config = dict(
    time_shift_ms=100,
    hop_length=160,
    qk_norm=False,
    drop_path=0.05,
    subsampling=2,
    layers=10,
    positions='learned',
)
Rows from block 7 of a small sound classifier, named by matrix and row number. Rows with one number within an expert belong to one neuron, the router's apart. Each number is 128 + 32 x the weight over its row's rms, rounded and kept within 0 to 255. All counts start at 0. Numbers have three digits each.
After each expert's rows are labels from the 100 clips, of 14848, where the router gives the expert most weight on average: "strongest on" is what is common among them. Only what is clearly more common there than usual is listed. The data: synthesized solo parts of chorales (CocoChorales).
# router: slot weights (model.blocks.7.mlp.router.weight, 64x192), inputs 64-127
# up: expert up (model.blocks.7.mlp.up, 32x48x192), inputs 64-127
# down: expert down (model.blocks.7.mlp.down, 32x192x48, transposed), outputs 64-127

# expert 28
router.56:152124093116072107154133081146093085083156159140106120119163128127092109156108134126139147087109081154143089147130129151074133080124122147147127207130073124130159100205093092154158171191107160
router.57:127122109146110118110130110149140123132156081179126130128122074102083118152093099084115123097093123111211088116173116154127145099139109117143156185151073105186164023140076183142111147171122095
up.0:131152099131104172152148160136122137180146091122095091182198167117135145093160130147146084086128099088143181100083087142091113151098149137108105143170101109064116088099141073048118150107128099
down.0:133075145149077128156141119108083141129106103115110142136083167156117184145139141136119173157129130139079117114163154100073142070165117095156102070140141170155141120107096134160187071076127079
up.1:133171173120172213152100100148105144181126111158129120107119087172191190059108131142111146094167152113107137149139110032144142144076069095080123137098166087126089027150149132095118130137150124
down.1:134084122115057148085159129087125057095126158159129138103115190072108132117131113162089118122087132123209108134119137116117117148155114168143122123147211177152134165067144110185171118097135158
up.2:148137183147115193179085160115099167155119087103129150078112138143153159062132109134154160116118179113077191075128098060152122112130121110115146143135159075108148113090158133093108130070108123
down.2:168178095183129177124163129133177120058099129073127124119189170086143090120160157157102132099155069141150080138133114102088117196149141066107147148092182139137185187141111114123203083198156172
up.3:177142079121062091188216151134138110065091147099103133142089156117097045141126189114165157164107085133181092142132144137126096128108169137163175137132129200166109154156073126150164067142112112
down.3:112115124122126095089076131135128201178178124090130103119159074207123139124132083143147126131117134117112138094121148116119194105127115156073100107082067100099112093182112088103063120113156136
up.4:114144187143105176105062147122102200137112122169208077134163084096199114133189159083138164126131111141097181122144099090134101133034131092177146184150090149112136153087071052142071056154155153
down.4:135153128114088163151151122088083061096156110090153163075096152090105144171107125145087084089184135106149048168112089092152123089095159068174133069152123125184142122139113111140165153131103069
up.5:119130077104058098145156165064182136112091130095171087153110164158119111114170123145104131150036152133167141120147116108162130091127120163109150091150154124084136180130081099121121159097169166
down.5:097122162086182098121112109145102147149163175131127179196214087097100133088123162132156161107186120132082141135133171115138129109071130171119144103114167172170093086119135107123105148110151105
up.6:084179130123147060155176116141186141124110165099132103186155111110129095118179154163159107118124080137166103140081102147081079162073134206089095137135100133160086144102120132093136089086132129
down.6:102110163106137148123066133157084121103132100071135108073085119180091172130133106091082140137087121086119128108164128116153119121189104108130095072170161073096130176096114188160142111151147122
up.7:069165112108153026145175104163162103094153078101121123198108113117156116139186126221137130137137111143156121147116118129082106194093146137072164128113131157168147113056152116167110123097124189
down.7:127117161120195131100126173154079105113161070182136130083112196128132128141165097132128144150122151172126128111152103093142111135194131168099143093169110112100109209130081150082191168145103146
up.8:099163148138124119170113118111129110136100156099145094111165122113072093094192162154172160117106093145142145077120112102118106163134126109127108133161136151145102113114117095142152129089125084
down.8:126162119165112118074138161121118172149165099145137131092096128069127115167102126082142128143148167121145113158144140159131168074134134148107122164172110106130203164114129146122149079134137107
up.9:133169115144043077186119119127100131145053138142182094211155131158099103148153196139161130101121077185134164162085149095105117108155154130178181151123121110127121167078101063123166129090077166
down.9:133128148122130111136125151151079183161128095101128085129122130121132105129126129130134100109096132126122118101126144128120106127102093097193074114090116160145104160170096126126086070043116089
strongest on: oboe; clarinet

# expert 9
router.18:163117080113099103142167119120107086107109136159123149113092096078027124158104151079094155109099133140112080134193141122097111123163112118174168203168065115149155082180102178181108120181079126
router.19:175109099149163135096149091154159164098093090154160093115095097131072120117143165099125107086115113084160057158123130180149157106136094101167137154153111109173168081159093230151094137156129123
up.0:131149095128094071153103095095135131163123167176205106185197131130118167100111151169156148115124086146128143121069113135105128255093133175130144164128096126099146167083159038079139102064176126
down.0:127095131146138124111169135124107109119074182121110104112078144143087132146116137089112083158080122157155071128171137176187129103166180165123154143095085123106134172127149147195154107163104074
up.1:095167145138113114189102090111176119153122168075156120184180105116133144162159138156196164138197110134088181083102117107088136164083123143114127106115125132108093162095122087078152083076127148
down.1:153147083045107123097132156134081147079089158145139123143037100179117092136104120136104121115123104150138112152155112163118122113108106102169179146091137148123150173110092114127109087108137055
up.2:077164148154088090190119103071150127176145168160117156173157141101125154150115138164192140157169114160120130102128099089083125092100159091111168149116134159112102150105125084163129086108155143
down.2:134133152112123140136051166138056124140162117138115098130150191144138119075138060155131174132103108141142158114181112126146092136141132196158103098134131103147136163162058116142184165050100148
up.3:152079083145100108107168110126119091075106158138188129157108149093059065194122205152127167111104080133149057142114122128093098137145135132136168073159154168175153125132066141211121062149083126
down.3:084156135162184083130109128135157111159146120092175108148137131134134162110123083109152067124072090130131134113132119157126177158142126152112132089102091085161137125103107181061096214158220181
up.4:153122169123073188127109098073151094161104114123152128095139158096116147134187136115142162158141120159069152077138087077088098123138120079146132093183144172129117174110141143130132125121114100
down.4:137130130172100138113125126155156095092101078209162149193189151095170184111128153135147126103194048140126126151092138177138143111106140119128149138127152125142183158100107119098106140141170167
up.5:138123160131077188140113115077128107154118168104152118140116143083136166113145114135139155164136131151059139103144097064086098112150126074108157100147161149117106175109160141150143106130094101
down.5:122144154185116113132149144132151096128148089178168175142160207103150177080133120138106169137134086147159165138098129127119149136129128121151120150138201119122169184065142106111132119077199126
up.6:141128158190121214155153090130144078163102155157175134157152169108097168156147169147156174180185101156091179086074112136079130108122166116156161092172173158158137181103138127136182063125129121
down.6:137106160166115161123139071135124034096080124174164131151143133142093109144133088137136128121155117141125078143153078127146143130119175169123093135152180135133145183097126119133169121137125098
up.7:067177124110077075156118075084121134157109155095168156168136070130106145131159159171189166099159095149085105115135061104092112189085103142076151158113085156115086141133161086082140052088131111
down.7:169121113174161098151107167151151105134105158167178150164075147150104108136148162159138091136112122152135060158108111124155165143144105113126066160134161164142168139159129123066157196169145054
up.8:171080154173121181108118139113118101109115087167149111085109181072100118122160120012130113170135187112166170109150144150154127038171160062184119070143158144155139161143115117157161136157136104
down.8:132108137080200112076131108168139108094153109128150089135166150106143180122126104117109166144096060118133108133115108152104164160100110163113132130136114138137148086062099164086106189044177177
up.9:152096115156132154147140102166190142135168116150197093101177169099128117147179177056158143168147101118128161102132154136126122107137152151170133000138134147157174111104122131152133074112157194
down.9:100131145152124123132126129088177130161120129147102132126085109074139159078125121138148104092083101139106125129130096086136158145184116109103179120157108112107164121119185160048111185148169158
strongest on: oboe

# expert 4
router.8:184113101170087124161140102152155090102123159177160129124177125121129084158118117073143108073148150138180104121108150148108154117105101123182119195133047097108149121174062122152123104139135137
router.9:111138127085135082150141133142128133126141093178098082183080093135060066137124167100167122094062138126194162138074104158134183135133130116119121128126051111110103068173075119105044160095176161
up.0:154110109116077213162146106099129154153123177102174110150118103187078107141157155174134112099117074140085148146119124110103113203139115192131122142173118126137071099155063118092116127107126058
down.0:153107143127074158157138151117157079130126154063145102108138112139163131104172116115120160133136128102112124151041141099123045135161104146124137121150170122068096147141145139122185122163095116
up.1:122138158150103164117099128124164164194127104153156126073191111109131162113170097096155136084168111144098166088143072098127102158075086125141158170130082113114154066161120089108090123170113158
down.1:145146128132185091160105147123112205108200121172135158128152089125098181152097088152076145079112113089145082118112151098088132116130120125116123213096101018088162099085134165121123134168148170
up.2:093118114138153053156079092137146074112133136112132171160081132086181164102140104151151095133131177150077078172085130095123175127151116117072149114145140131102157155091122160123104126107142116
down.2:064121118167083090104104130051077116193147088062132117144111128155172201132101122128106136133156127188082122141128109109137117135094103121138150028178150168146099182096161140113103175134114126
up.3:088140159132106093137116131117180114166119174137131128120122134121128111132174148138195155095114099158107137056126075115108062122077155111169137107089098160164127187129102078148143081102094155
down.3:149178094085069103125115159094151129151117154131112143130092115125088173134165127093079062099126157180135100153192096107106108102123110106165181184092123123112103095146154117114173085140094088
up.4:110157193142070150122115137078190148157095076180137119090154118094169161135178097086159160112154064169097170104125123107118102133038098106129141127115089113121195102147126132125085114144112186
down.4:084137148142138097122087155186093166096135101142079111097111061116148112121103079108054100104074163106110099095158144126096113116079127142119126230105098119149139107115120091106094120104160174
up.5:115134102078134119168145135137097160152125163064117119157077045192101091133119115158093076066129135125145071157134120144145127211114096203087103189131113090109084079173101137062120176097120093
down.5:181131168121084161183116191111143105135118108098109157083095166169123089104160133149109166111144137132113141141106136098144057146143090116142135113176182104115063146164131097163193130153108126
up.6:109142143159120121075079147124114074156109092172105108044170144071144140147120111070115191100145062085142174080188100094151131111099122089148101111088113140087109118133117148129079156114128164
down.6:133186088103121104147135139137162181104126155068140091116108112144123119122104193118115123177135080120124050107133115146082116156145116190093108181043093121172145058111139141103161103160055180
up.7:096149124110111140126144136105140098138130115111116167058187153014143127095132130120101158144156124136105114063153096097127152092083138045114116085148098147185184149109123193166090106151110154
down.7:114173135055120095144187102142117120114110122149102137182098090143113075193160142147172134071157148156159109146132115110128069141132169138187185182069126161147072134183088085103120107151075097
up.8:165115113091081147163158100125119154158101180149129095112150090173062110133127130095144124055147103129121112135110105147151149192111084174173123192124058090124081080160060100062097135080127090
down.8:152108098137081171166122163134139097174137158084139144140102106195152104091111142118117143098139121092118155157112123104123060150144080132124121139155146090105068100132093108107174181114105140
up.9:130110117066098211163138126122101153146098193108132092129121070193072102132122138126125149080126115128121128125123101131135104222105102187131105183163099087131092072172070127072102119070098095
down.9:157156124129048139194102163099121059145116180107109110083123118120129107113157125124130148137187133121123119155099143110136056165138091150164153151142173084090083182149150101129196115130128128
strongest on: horn; note G#4

# expert 0
router.0:168099106111093116091152115131124122100114135134138154120126106144041118166102137122064118110123144112173090116127098142157101123132144136133166190132055109174121054146073131150120114181108110
router.1:138113080091122095117090074123120123099134113180122109094089106069057098161075125093120134081075122136149116127169165138117148119114147081133161194128103096143167047138107198137107131184117120
up.0:125193180162125174148141122149105140168110059209127176145124152160198190087107108128130129049136162121108117134150165119181129090079125116114121249107153127052132102138149130114110153151099185
down.0:191066158088073152147142169103118151148127140115116149135064132094095130197121118141064142135135150150121086121161120080117094213129091120146146161192151160226110165179149176106116070163076061
up.1:094157114129126163153095065181137182167126106173087147189128088159164134114121179229107133039161118099053118157052155091079145166083084116112102162091133116136120103109097123109134132114189136
down.1:105197054175147127152094135045152105114123103089121153096124196098123107180175137061133163154152144121136116126094102079148116089114143140121133116150145180146124159122183107130191170179139055
up.2:144096119095127083171155098102129112065051161144124123130093147099067091179137145134142145126113129153141119183180171172135133114143144102110136117143137155195159159151072153141169073127067070
down.2:082120091090093076143152112160098122090147116126165073142139153106132145113168083117150143097180138130065175123135117130158181148090098159086121104083129041172183146133130140085111146086177171
up.3:094155141134153121153148147200132138137151073129130117164097067150175173079165120131122134101151121123088152113089153087130140137125080193078107195147126065053157039155138133105124153128159144
down.3:217109124167081151079125158149086132090078165110121172099070190141097127093130174115146159165140115140122141147144117083150135095133145076105152151081150162150065175140152142153175102162052126
up.4:144120146084166141065127085158153141171146115096125145100094082156130090101109133113097128060149149121115145091136107101108137108115093148101067127117066090127102059133153119124091176052161076
down.4:119095137154075201168096186109130080147086134156151102078144182092165116114116168154109144123122161136109111159121178127191108142180111118135132125147165131145157131120136194090205099148087110
up.5:129184184127118142114111145164125110139111046188114117136167156148189161114146121129108137110131161115096129121175078098151187074113135066134122138098120086063152096146121175121106179136158158
down.5:177082134151062136132141151119126072103072119091153165111089135090150130148121168111113191158116107099144107157172099107092140130127139150146175081135136117152163141144132140164152143141052143
up.6:147117090138103082116180100131095089054113118139146132122103163093106073188091185113121141169113131145216085154162160163147136045140156078158148109117138190194177156148076138170150093163110123
down.6:097114093116155112125099086142141168124201183127132101152152051135133161146094084112151115109113127115128120110142145141098192157106104191109146133100064070123134039147099129080054156112170147
up.7:073172107106126021134169102083113119088117117125149162169119079086073112175110170152112119145136113173158084157169135114044137113140138103113156150123094185193162131108126120158141099138105128
down.7:089148147117160044150124125178079144188145104086150092155156132163159129169151098122115148089122147156118134143121145117163122165180114168102141133195108069106094168195112128112099141088162173
up.8:154188203164084155102063123105134158191106097187143136132157136131180147084151146108164166117119131141083187081099116088115092099077126067193159197122105130101108135146144126112067092126142221
down.8:129107184092115170126154119157047115135157121043118113117079132139080123164114098135037144090161143094086117184131158110129100201127086172171135072139107149158177094186117181170085130109146176
up.9:161150083127094091152193121095082103063090174102121137138120162091105110210088189113146110153112118170181065142153120183110097103137172149185195135108135194143139162146084144143174113159095122
down.9:137070075140120130120109115123083178111145115118157079114128068140073155159057100105124108100144113114104139147119139141071153123110098137116141143076048107156138070165102164106093128111106150
strongest on: oboe; note G#4

# expert 23
router.46:157163113128080091160181082117099148116149140202102105149145111101089108149094115129114137079128110132114116142164122143085076105101163133195117218098039102152121073153066127163145084179110125
router.47:140124106125107142088142087138097168113141150162101126088104075101115154198116139091108142088121159132117091138164143124139120085119118138138145161115097107176155075181095182197101097147104128
up.0:071178175108111131145129133108180119149108136133116097148228127132147129150182156114185124137160116145142152085144072077105133126092137131101111100118102144098110136104135095094093131097134144
down.0:099140121156097146149089111116073160107142161115153116137106145161139116147154141094121143134171154126121175093124108089072104210127141147108107147109116098093139175157109115133106097094099094
up.1:072166132126060103100158116091165095133136124129179115095204120110100088181182166153118143118145128112127129066160071110128122194105116138120107088123126110147105155153125115102062132097125079
down.1:154129148153153122136113163130107093117185094168121126170098162130140182120113133139167172099143169111170092144145154099126065066094147072102132191185145121141155203135130144177150148165176105
up.2:130164123122155114152165120152166165139123120167085118175217091134111077109134107121163105079157084103159084104079116152150134170063106142105085162133027085109098057139096103113069185128167162
down.2:142190160130073074178112107094082179127107093158143139124137136140117106121149154146143156163168148127114135081070168058096126177127145111163131164126136141125099108189163087156178119134121099
up.3:140164112108052130151184113132102090144141133083123146154159103167112101176103142115135115118176162107113091133173112122133141153108096128090160123096063105074074124120080157080091095116059144
down.3:113106129155133096151073182093056110087176103091154129133116167083122131109163152093165196091156111101157116151077106119093131118131154148171144156114121103132111172192143109153208078150127171
up.4:104138134097069174130150124092193132174113131118143127104171149109124146160201183086150140141156116163133136073147058124100096125061134141169123099145108171130085142134103134127150106113112138
down.4:140168135143156155130092116103041162090192098191120134132113162094160170122097111158135149114144116054149141116143162091115167108097150100118114162143109083144203124131161104143164139116176147
up.5:097165173109093121140145109068180117139112125138140097089167144082150133146190132112192118168144116164137157050131079086084111135105149115093137094127105145129108147083122117103095099085148148
down.5:110193134129143110193133128124047156148057178115145151179115111175132102135149080100097075157159192127120175109169122106097071184163172148153116177077075128103104139160138100158134108155105124
up.6:067141184127111112093160123131179121128139121142155097137240150126140138102144115115193113152097090132123137089124070108121116145064111109140115087161072162148091146102118089100060172072141167
down.6:112131115175113138206126102096128169126123193086186157109125161146145140153159139123184181161128172113184107092160142067060092151182110128133129065098134185127160143158173095141138090174122070
up.7:141113071112133140095131165158119164107112141102093142053147101129092101136105144115112126102136148107132080158169173159140111133125134166142124159117122093193123095172087163121078139137112096
down.7:146110142139127098177169086146137135129097143125179117146144093176071057197147153103134163116089093155180149137151111157100127163128151139161168153107078113164079110169085130115099092120139125
up.8:122132090108126108082102154133115161106083148098130153035129127128100118161119127092120144130143184117120110124153142124151123109136134155125120172111112112142130096163147151142065143151109097
down.8:153098157138138133151156124150146123152141118140173093163152089179060057150135117108151158142138113109168100142161105143132103174100161142179129150134087133146058120196088119127113123094123091
up.9:123134149096113096111157142106152099147084148102165080092152197112121161172136170098139132140164206128136178113133133119131105083114118168143152116164148154191099153131124115114099107129104102
down.9:175126079126109109137120101143174123145119136116154155135118090157135092128077118099152118139120194111137115106159105131158172089124143172144139123085113046146094135161052149111113153138122100
strongest on: oboe; note G4; note G#4

# expert 8
router.16:184099118090123161102133127125104172094076143120144135097083112140087112144143163096108184094101148122111114133203149133124111097172124113162127126139115116165161089181132189186132113156091145
router.17:150140126111116132158133098125150110100132138159160118105136092102082153148076150124087154108129137144099129136168169145088089084071146145197193177122094137120131101203123179201097108168100148
up.0:089147087133117108078079120148139204137149168118144092093126076145166152143135099177142149117197097100088119121112131114111150214094101131063107080145152098124107131109157146115088125077158077
down.0:122180101126076076171175149120157133108089167176096134114154115078108147094114136119090080101105127172192118152108132138095161036121130144093166207133128129123121091081166063140220156163144120
up.1:091120143162173139098123121128195135199156092156125109130141121104145064116207136087171125178140061126143167090127088092121169097121136073130118127117105119128155097105118111073096133118145214
down.1:124176130132139110139159148137110139156108122172059161156087067135147146169141096177058090076183165102134089192173125168140110094127090138083154167141091127103123207130149146120133144149140094
up.2:106182155149103113140156119129179106159132146136158112187192137114170102134177135142184110125147115154113174103095076144055115135069144139125120137106089152107095138058139077092137103077149154
down.2:152076094098105120127128129088104186134156123133134136127088029125114128142144117108097133134145188142101098144155131109096133120138104129142152162116088119104124097178115132173114081116067069
up.3:065202108140161064119134144126134143117109120146119142101152134101180096137153110168174101157144109148188126111068114103085113146136133110075150173117114157079117119100162099104153102141096114
down.3:099139154179113121151114136146134077111159108183137120135146111153135075135153124091176151147128094096147107124108169119144137132109113195098120095154078086121141127111138110098103187123172118
up.4:114156106150100000116194100102136104101105165130112112127118083106107100203135191131161148190143082142230093114151095110105148159119125107099128130108113140158123146125151111158126104119078043
down.4:062174063144107093149123159147149114107068149134137057072130119092093130129130109107095161115184131123171085129161074125138165100102107135171169155135106137076145139141139095078122154141108089
up.5:129123138145107153146140105093166100163118064158092118110164136119132117121187144103167139155135099158102177104109075100139123120129147085129093089134110147129110139096148127091134145109129139
down.5:136102075125087095136128094157082164121132166088127132121103017146151110154103107114041096129157176135154096190107126130140121173168092145135125173114118103133157091180097170124083128102125138
up.6:120129203199199195158106102163086133150148169164144116225149121155147153099112112085158121163145153144096154103109127136087182060113155108125121119128108144095142138091171111109107115114147133
down.6:141074173130169178081174093120113097113127158094115097140111132135084142122127079115068128156104135115147124162145177188144140124168117119065123056162099138190131187126150195123086131137131121
up.7:181084210155164237094064147117132116173109084143137132140109176123133116055157111088109159162098183144043198103136148078110123072138122094176091079178138163132121127134180152127125117118142141
down.7:117099213161154188102159121128139100161139132109134127147159179091175168091138133091118106109153106079097136132107134130133132137129075116109085095194120127167138165067148152100107169137165128
up.8:140122150138096136133143126093145085161134088150051135099157118106132113124167119143157115096118117136122117093122105084144140102103115078092091097160113119142153122079138114112150170152133133
down.8:158112080120095123120137111133060106103160143106104116119077061153115113144096120108098100109158133142124107161142096158134128141150130161126162155086117086117102112210071150110140124170109094
up.9:099172107132137106102080128091167137150186125175110122087169179131182134147131133112190130165129106127120178066128111117131131126076178108126116082087114136113151153098135084114069086067165157
down.9:149133102158071148165129113152114095113087185108086093123109062195123109147111141115115124107146146155132126112082101141105162198067105151153133172192115140096076040174100156133168140179085055
strongest on: oboe; note A#4

# expert 21
router.42:143128121161171142144079122149117162149122145129110131132108078140140185067071073150075108099103163092081190150145136099107108133152117141136107172116113084054117117115177142126161118146111110
router.43:164168120146114125182136105146108115114136131153109116133148072130104109160101109102151128134159149112144096133121129139110126159099135092154119218126057116104123050198068101199082125102129183
up.0:201087100155060211082100108095128119136114103110138147045103140114117140130118115135111170117177158147109058147141144059129093115153107086157141130179140125124125116160139147160150166165094087
down.0:206073133129070190137139144096097066122144037125122146081123153103077093130135160114091144089151094124132088159107126128164128112131098100174094157159150129161112104166101120132160199123135093
up.1:164129138093084158122161150104250105165082075128128118067143108091115104133179163119144181122133120164131124091102070067113044188103145141157141081156120125130103076140117167112114150128086155
down.1:122102106151163075116172062213099171131149176103116098197107100186103165104114105128088118099116119113065103176170176167122159136079066175118127159120079062120169130114136160104106132105132141
up.2:175143108145079108101115144042110122040108079175143141049117099060095113169123135118128172128172130115147095111135156081112149084140123031153138122117143158144167084174111146224145133178060110
down.2:158118155105168120105103149144072149148194109090106130110082140142156169100123093129139118118113130095089137122162119141137155099132156167081091116150083091132168195082146177097103117144112138
up.3:200119087172108136093112118098111149081124119119198149111098121094105095155141167129138148148168107179120085118157154122130063140156143075161213102116131130131146165144121158139119152159089079
down.3:097181137143172125096095110164062166161183122139101121145139070164141183104103065095135088109162162107114127141164093136155151109105137176094162201135035060085127131125119111107075149127121134
up.4:160096104168140163162115102144096119103107150141136138131090110142084088130136122157092150097116105117154092157121167158189161130148093123130069130174130094126087138146123126098180179141129076
down.4:153098147157129154136129124091156118108113141101162136112105152125104092149173189148180153176122067178133128144082155146095152090172110103130164070103171172178141193116130167108133095139129093
up.5:186078152123153210147104115162126086156114115141117113152098144175113127122126152117131148083087098119121143126091148173145182055091053103082054111210116097149109130109115186074103188113150156
down.5:145183152104091127128117186123110137128144135148071124107126098132148135093152073075158082107168211103124145099195077060126090097135107105114088183112068120075074117139151109128145139144081085
up.6:171178081109065158090106163097136139128125094146101158000116097114126142125132121148129168098207134099122126123104148030107065163131137131152143155089147131103130074155135142161170150148098098
down.6:181114097131059144103099146073152062108096052160135145065155172069119095130167166129153142111178074181159111107113114092156094081150118077138118156151145127133105114122114096151167153145118078
up.7:130135020100110074080127130135157155136144129148139070108112106122131138138115135105141140085156106126125148099134111164114138255099170178131219124080115100144138113148117086113026101113110120
down.7:149110159181125155146142130124079097119142106091106167120071160098129164151093149129128138114117121084157060120152116145169153067115098164117119122181107149138103195122120167136197161132087107
up.8:150103061161096151106121102145150133091146090158177175123117163131104099146167165183173142131185052169153088133118159131176145135079136103134169109102108129196163164110109077105167172176141110
down.8:081188126103137115132132086161113191161136165125062153167137051136120178140089100114118086068118197117087115111162111123152171128107136155096143182127072070053131105120145086128118133120089105
up.9:167083123174124199156101122128096107078097125130170152119106176112125097130140133156117145119134143152142133149103141130186096149160097087128129141171141133110100170141124103095185194150087081
down.9:220097122152101196186126152123135122141149141153160097110133143143118096092183194118154177155140056124126169151092176121103104122129125099196135119136176138187165184183098137123135098094155172
strongest on: trumpet; note F#5; note F5; note E5

# expert 10
router.20:185124125144115146133151082129134110127131148196153127132158077112058111134155151154134129120117147135144151098151100143109113137107163138135108248101068107171110062194075126143086109098126187
router.21:130107178177144156113088106168157152180171134176141069136146097148135160104132088104140102142120189090103159078139114149106123126068100136128128122124078093126126122133148110094050155114184199
up.0:135093119122148138064117149139092152132131136093091118082069097113102142119123118142042114064142139103102134140182152126147107180134081154086112121178151095159129124131131184125142176136107064
down.0:137105152108165159167096106191097145171154156144119114174159133222139130085129132105171154129144182100096168130085143118142126140128166217122106110111149109094109101194156077133105165088140158
up.1:072149050119116042061121133127086111087102101114153136118126126105128137149086128143096118055146112143171110140184113145145130140147105121089149158103101125170142138125128141089131149197096057
down.1:102142127098070118157155164134114113081093129152201173108126136147111098181120172140143140173122120158200083116131130086137107132109080088141167141105128084135045124147085062081133120107111081
up.2:089160043129092058081127097125112120098088108119170116120146117096085124160101154153132111070177078123172096122164101140124108186124092119129171192108061116173119119131101110110128143202097058
down.2:141165112084086155115195148153145159101138122140198155160105164188121134112134148095111165124105117148157120190186134115142105154114138194157148153188096144171051176142134066079131128142117155
up.3:098154092106088069109171104065136122115107076150165149089127137067094092158139164139146145115138062148182065098162114084137134139141133073146123142117100173202143084151088109119092121136116093
down.3:130122128144178150134086085148057145095201143171121131195124104151152185076096092137107086096129141132112145154149088170132156102099211142114132086114096110135078103113105140131107150114158122
up.4:132164135077086094121148121079145122113100145141113148074129134102072104157149148115160141117115131129191081129133103122127100123119174081142176158132104185118088124126104117169183110145105110
down.4:083152118114159140089118093186120143115138126133117112137152093184123196094157137098149125075129126106138132126095152144166138100088146178096143141086079104137149111093102126125084145149171145
up.5:133130096093128133148223124127195094105132137123078167122105111135129097151150158132134098157124086121134093151183120171191167083115160132125106115110150159170163173099099165091175132145110112
down.5:140126086132139167120109134160119137166159163139108090120148113192121119110172116143182142140142127116118167112116116128168120101132141142123139111094135111147168180102095121051107134164126101
up.6:062171089115109046068113105123103114085101119131169104131162126091116141148090140132110115070213098134164091113170110153150137141136099104106159181112082105154104139128104131106108128185087075
down.6:144151200128081218146156148089159110102143090151145167095100169166087111144141127064125175186129145180061176154105101125098079133117201146147135103112121147130131141109105065118142118114141101
up.7:149138122107067129091131119054087090136083156141114161048115098123051105148129152114101126094111144152142136125192098131173140074163134057167124186132084139159137086188076163158158119163107098
down.7:129100165150135121141095036113087122120156162128181162158124089149140130122112112079118090124162072122095194158136148169125142135122095110133157090129155121143160098094139110093056176124226138
up.8:117127089077087094073121128062145110095106109127155160059135141077089100186140166113108157139122108160166099133207112115120128090137151029159165124098112172184128133146103126127132116173106112
down.8:102165125134196114109131070180130115154208150119068126165175080175130149075104095137193136080139141114095156166126119171106138126042116181108116163101081090097168106103143111130121161113176165
up.9:139129125111040143135170103101153112124104127179185130106132141106062075171155178150178143143153105155186089151092094123109149117082125109148173213110080151186092093183087106156142121163104104
down.9:113126128112166126073157155165138142091122066124163085122145134123113126136095154135119124059106071116135084149168139123126120098088113095112114125173053126115139154115157184078083179155152118
strongest on: trombone; note F4; note D4; note C#4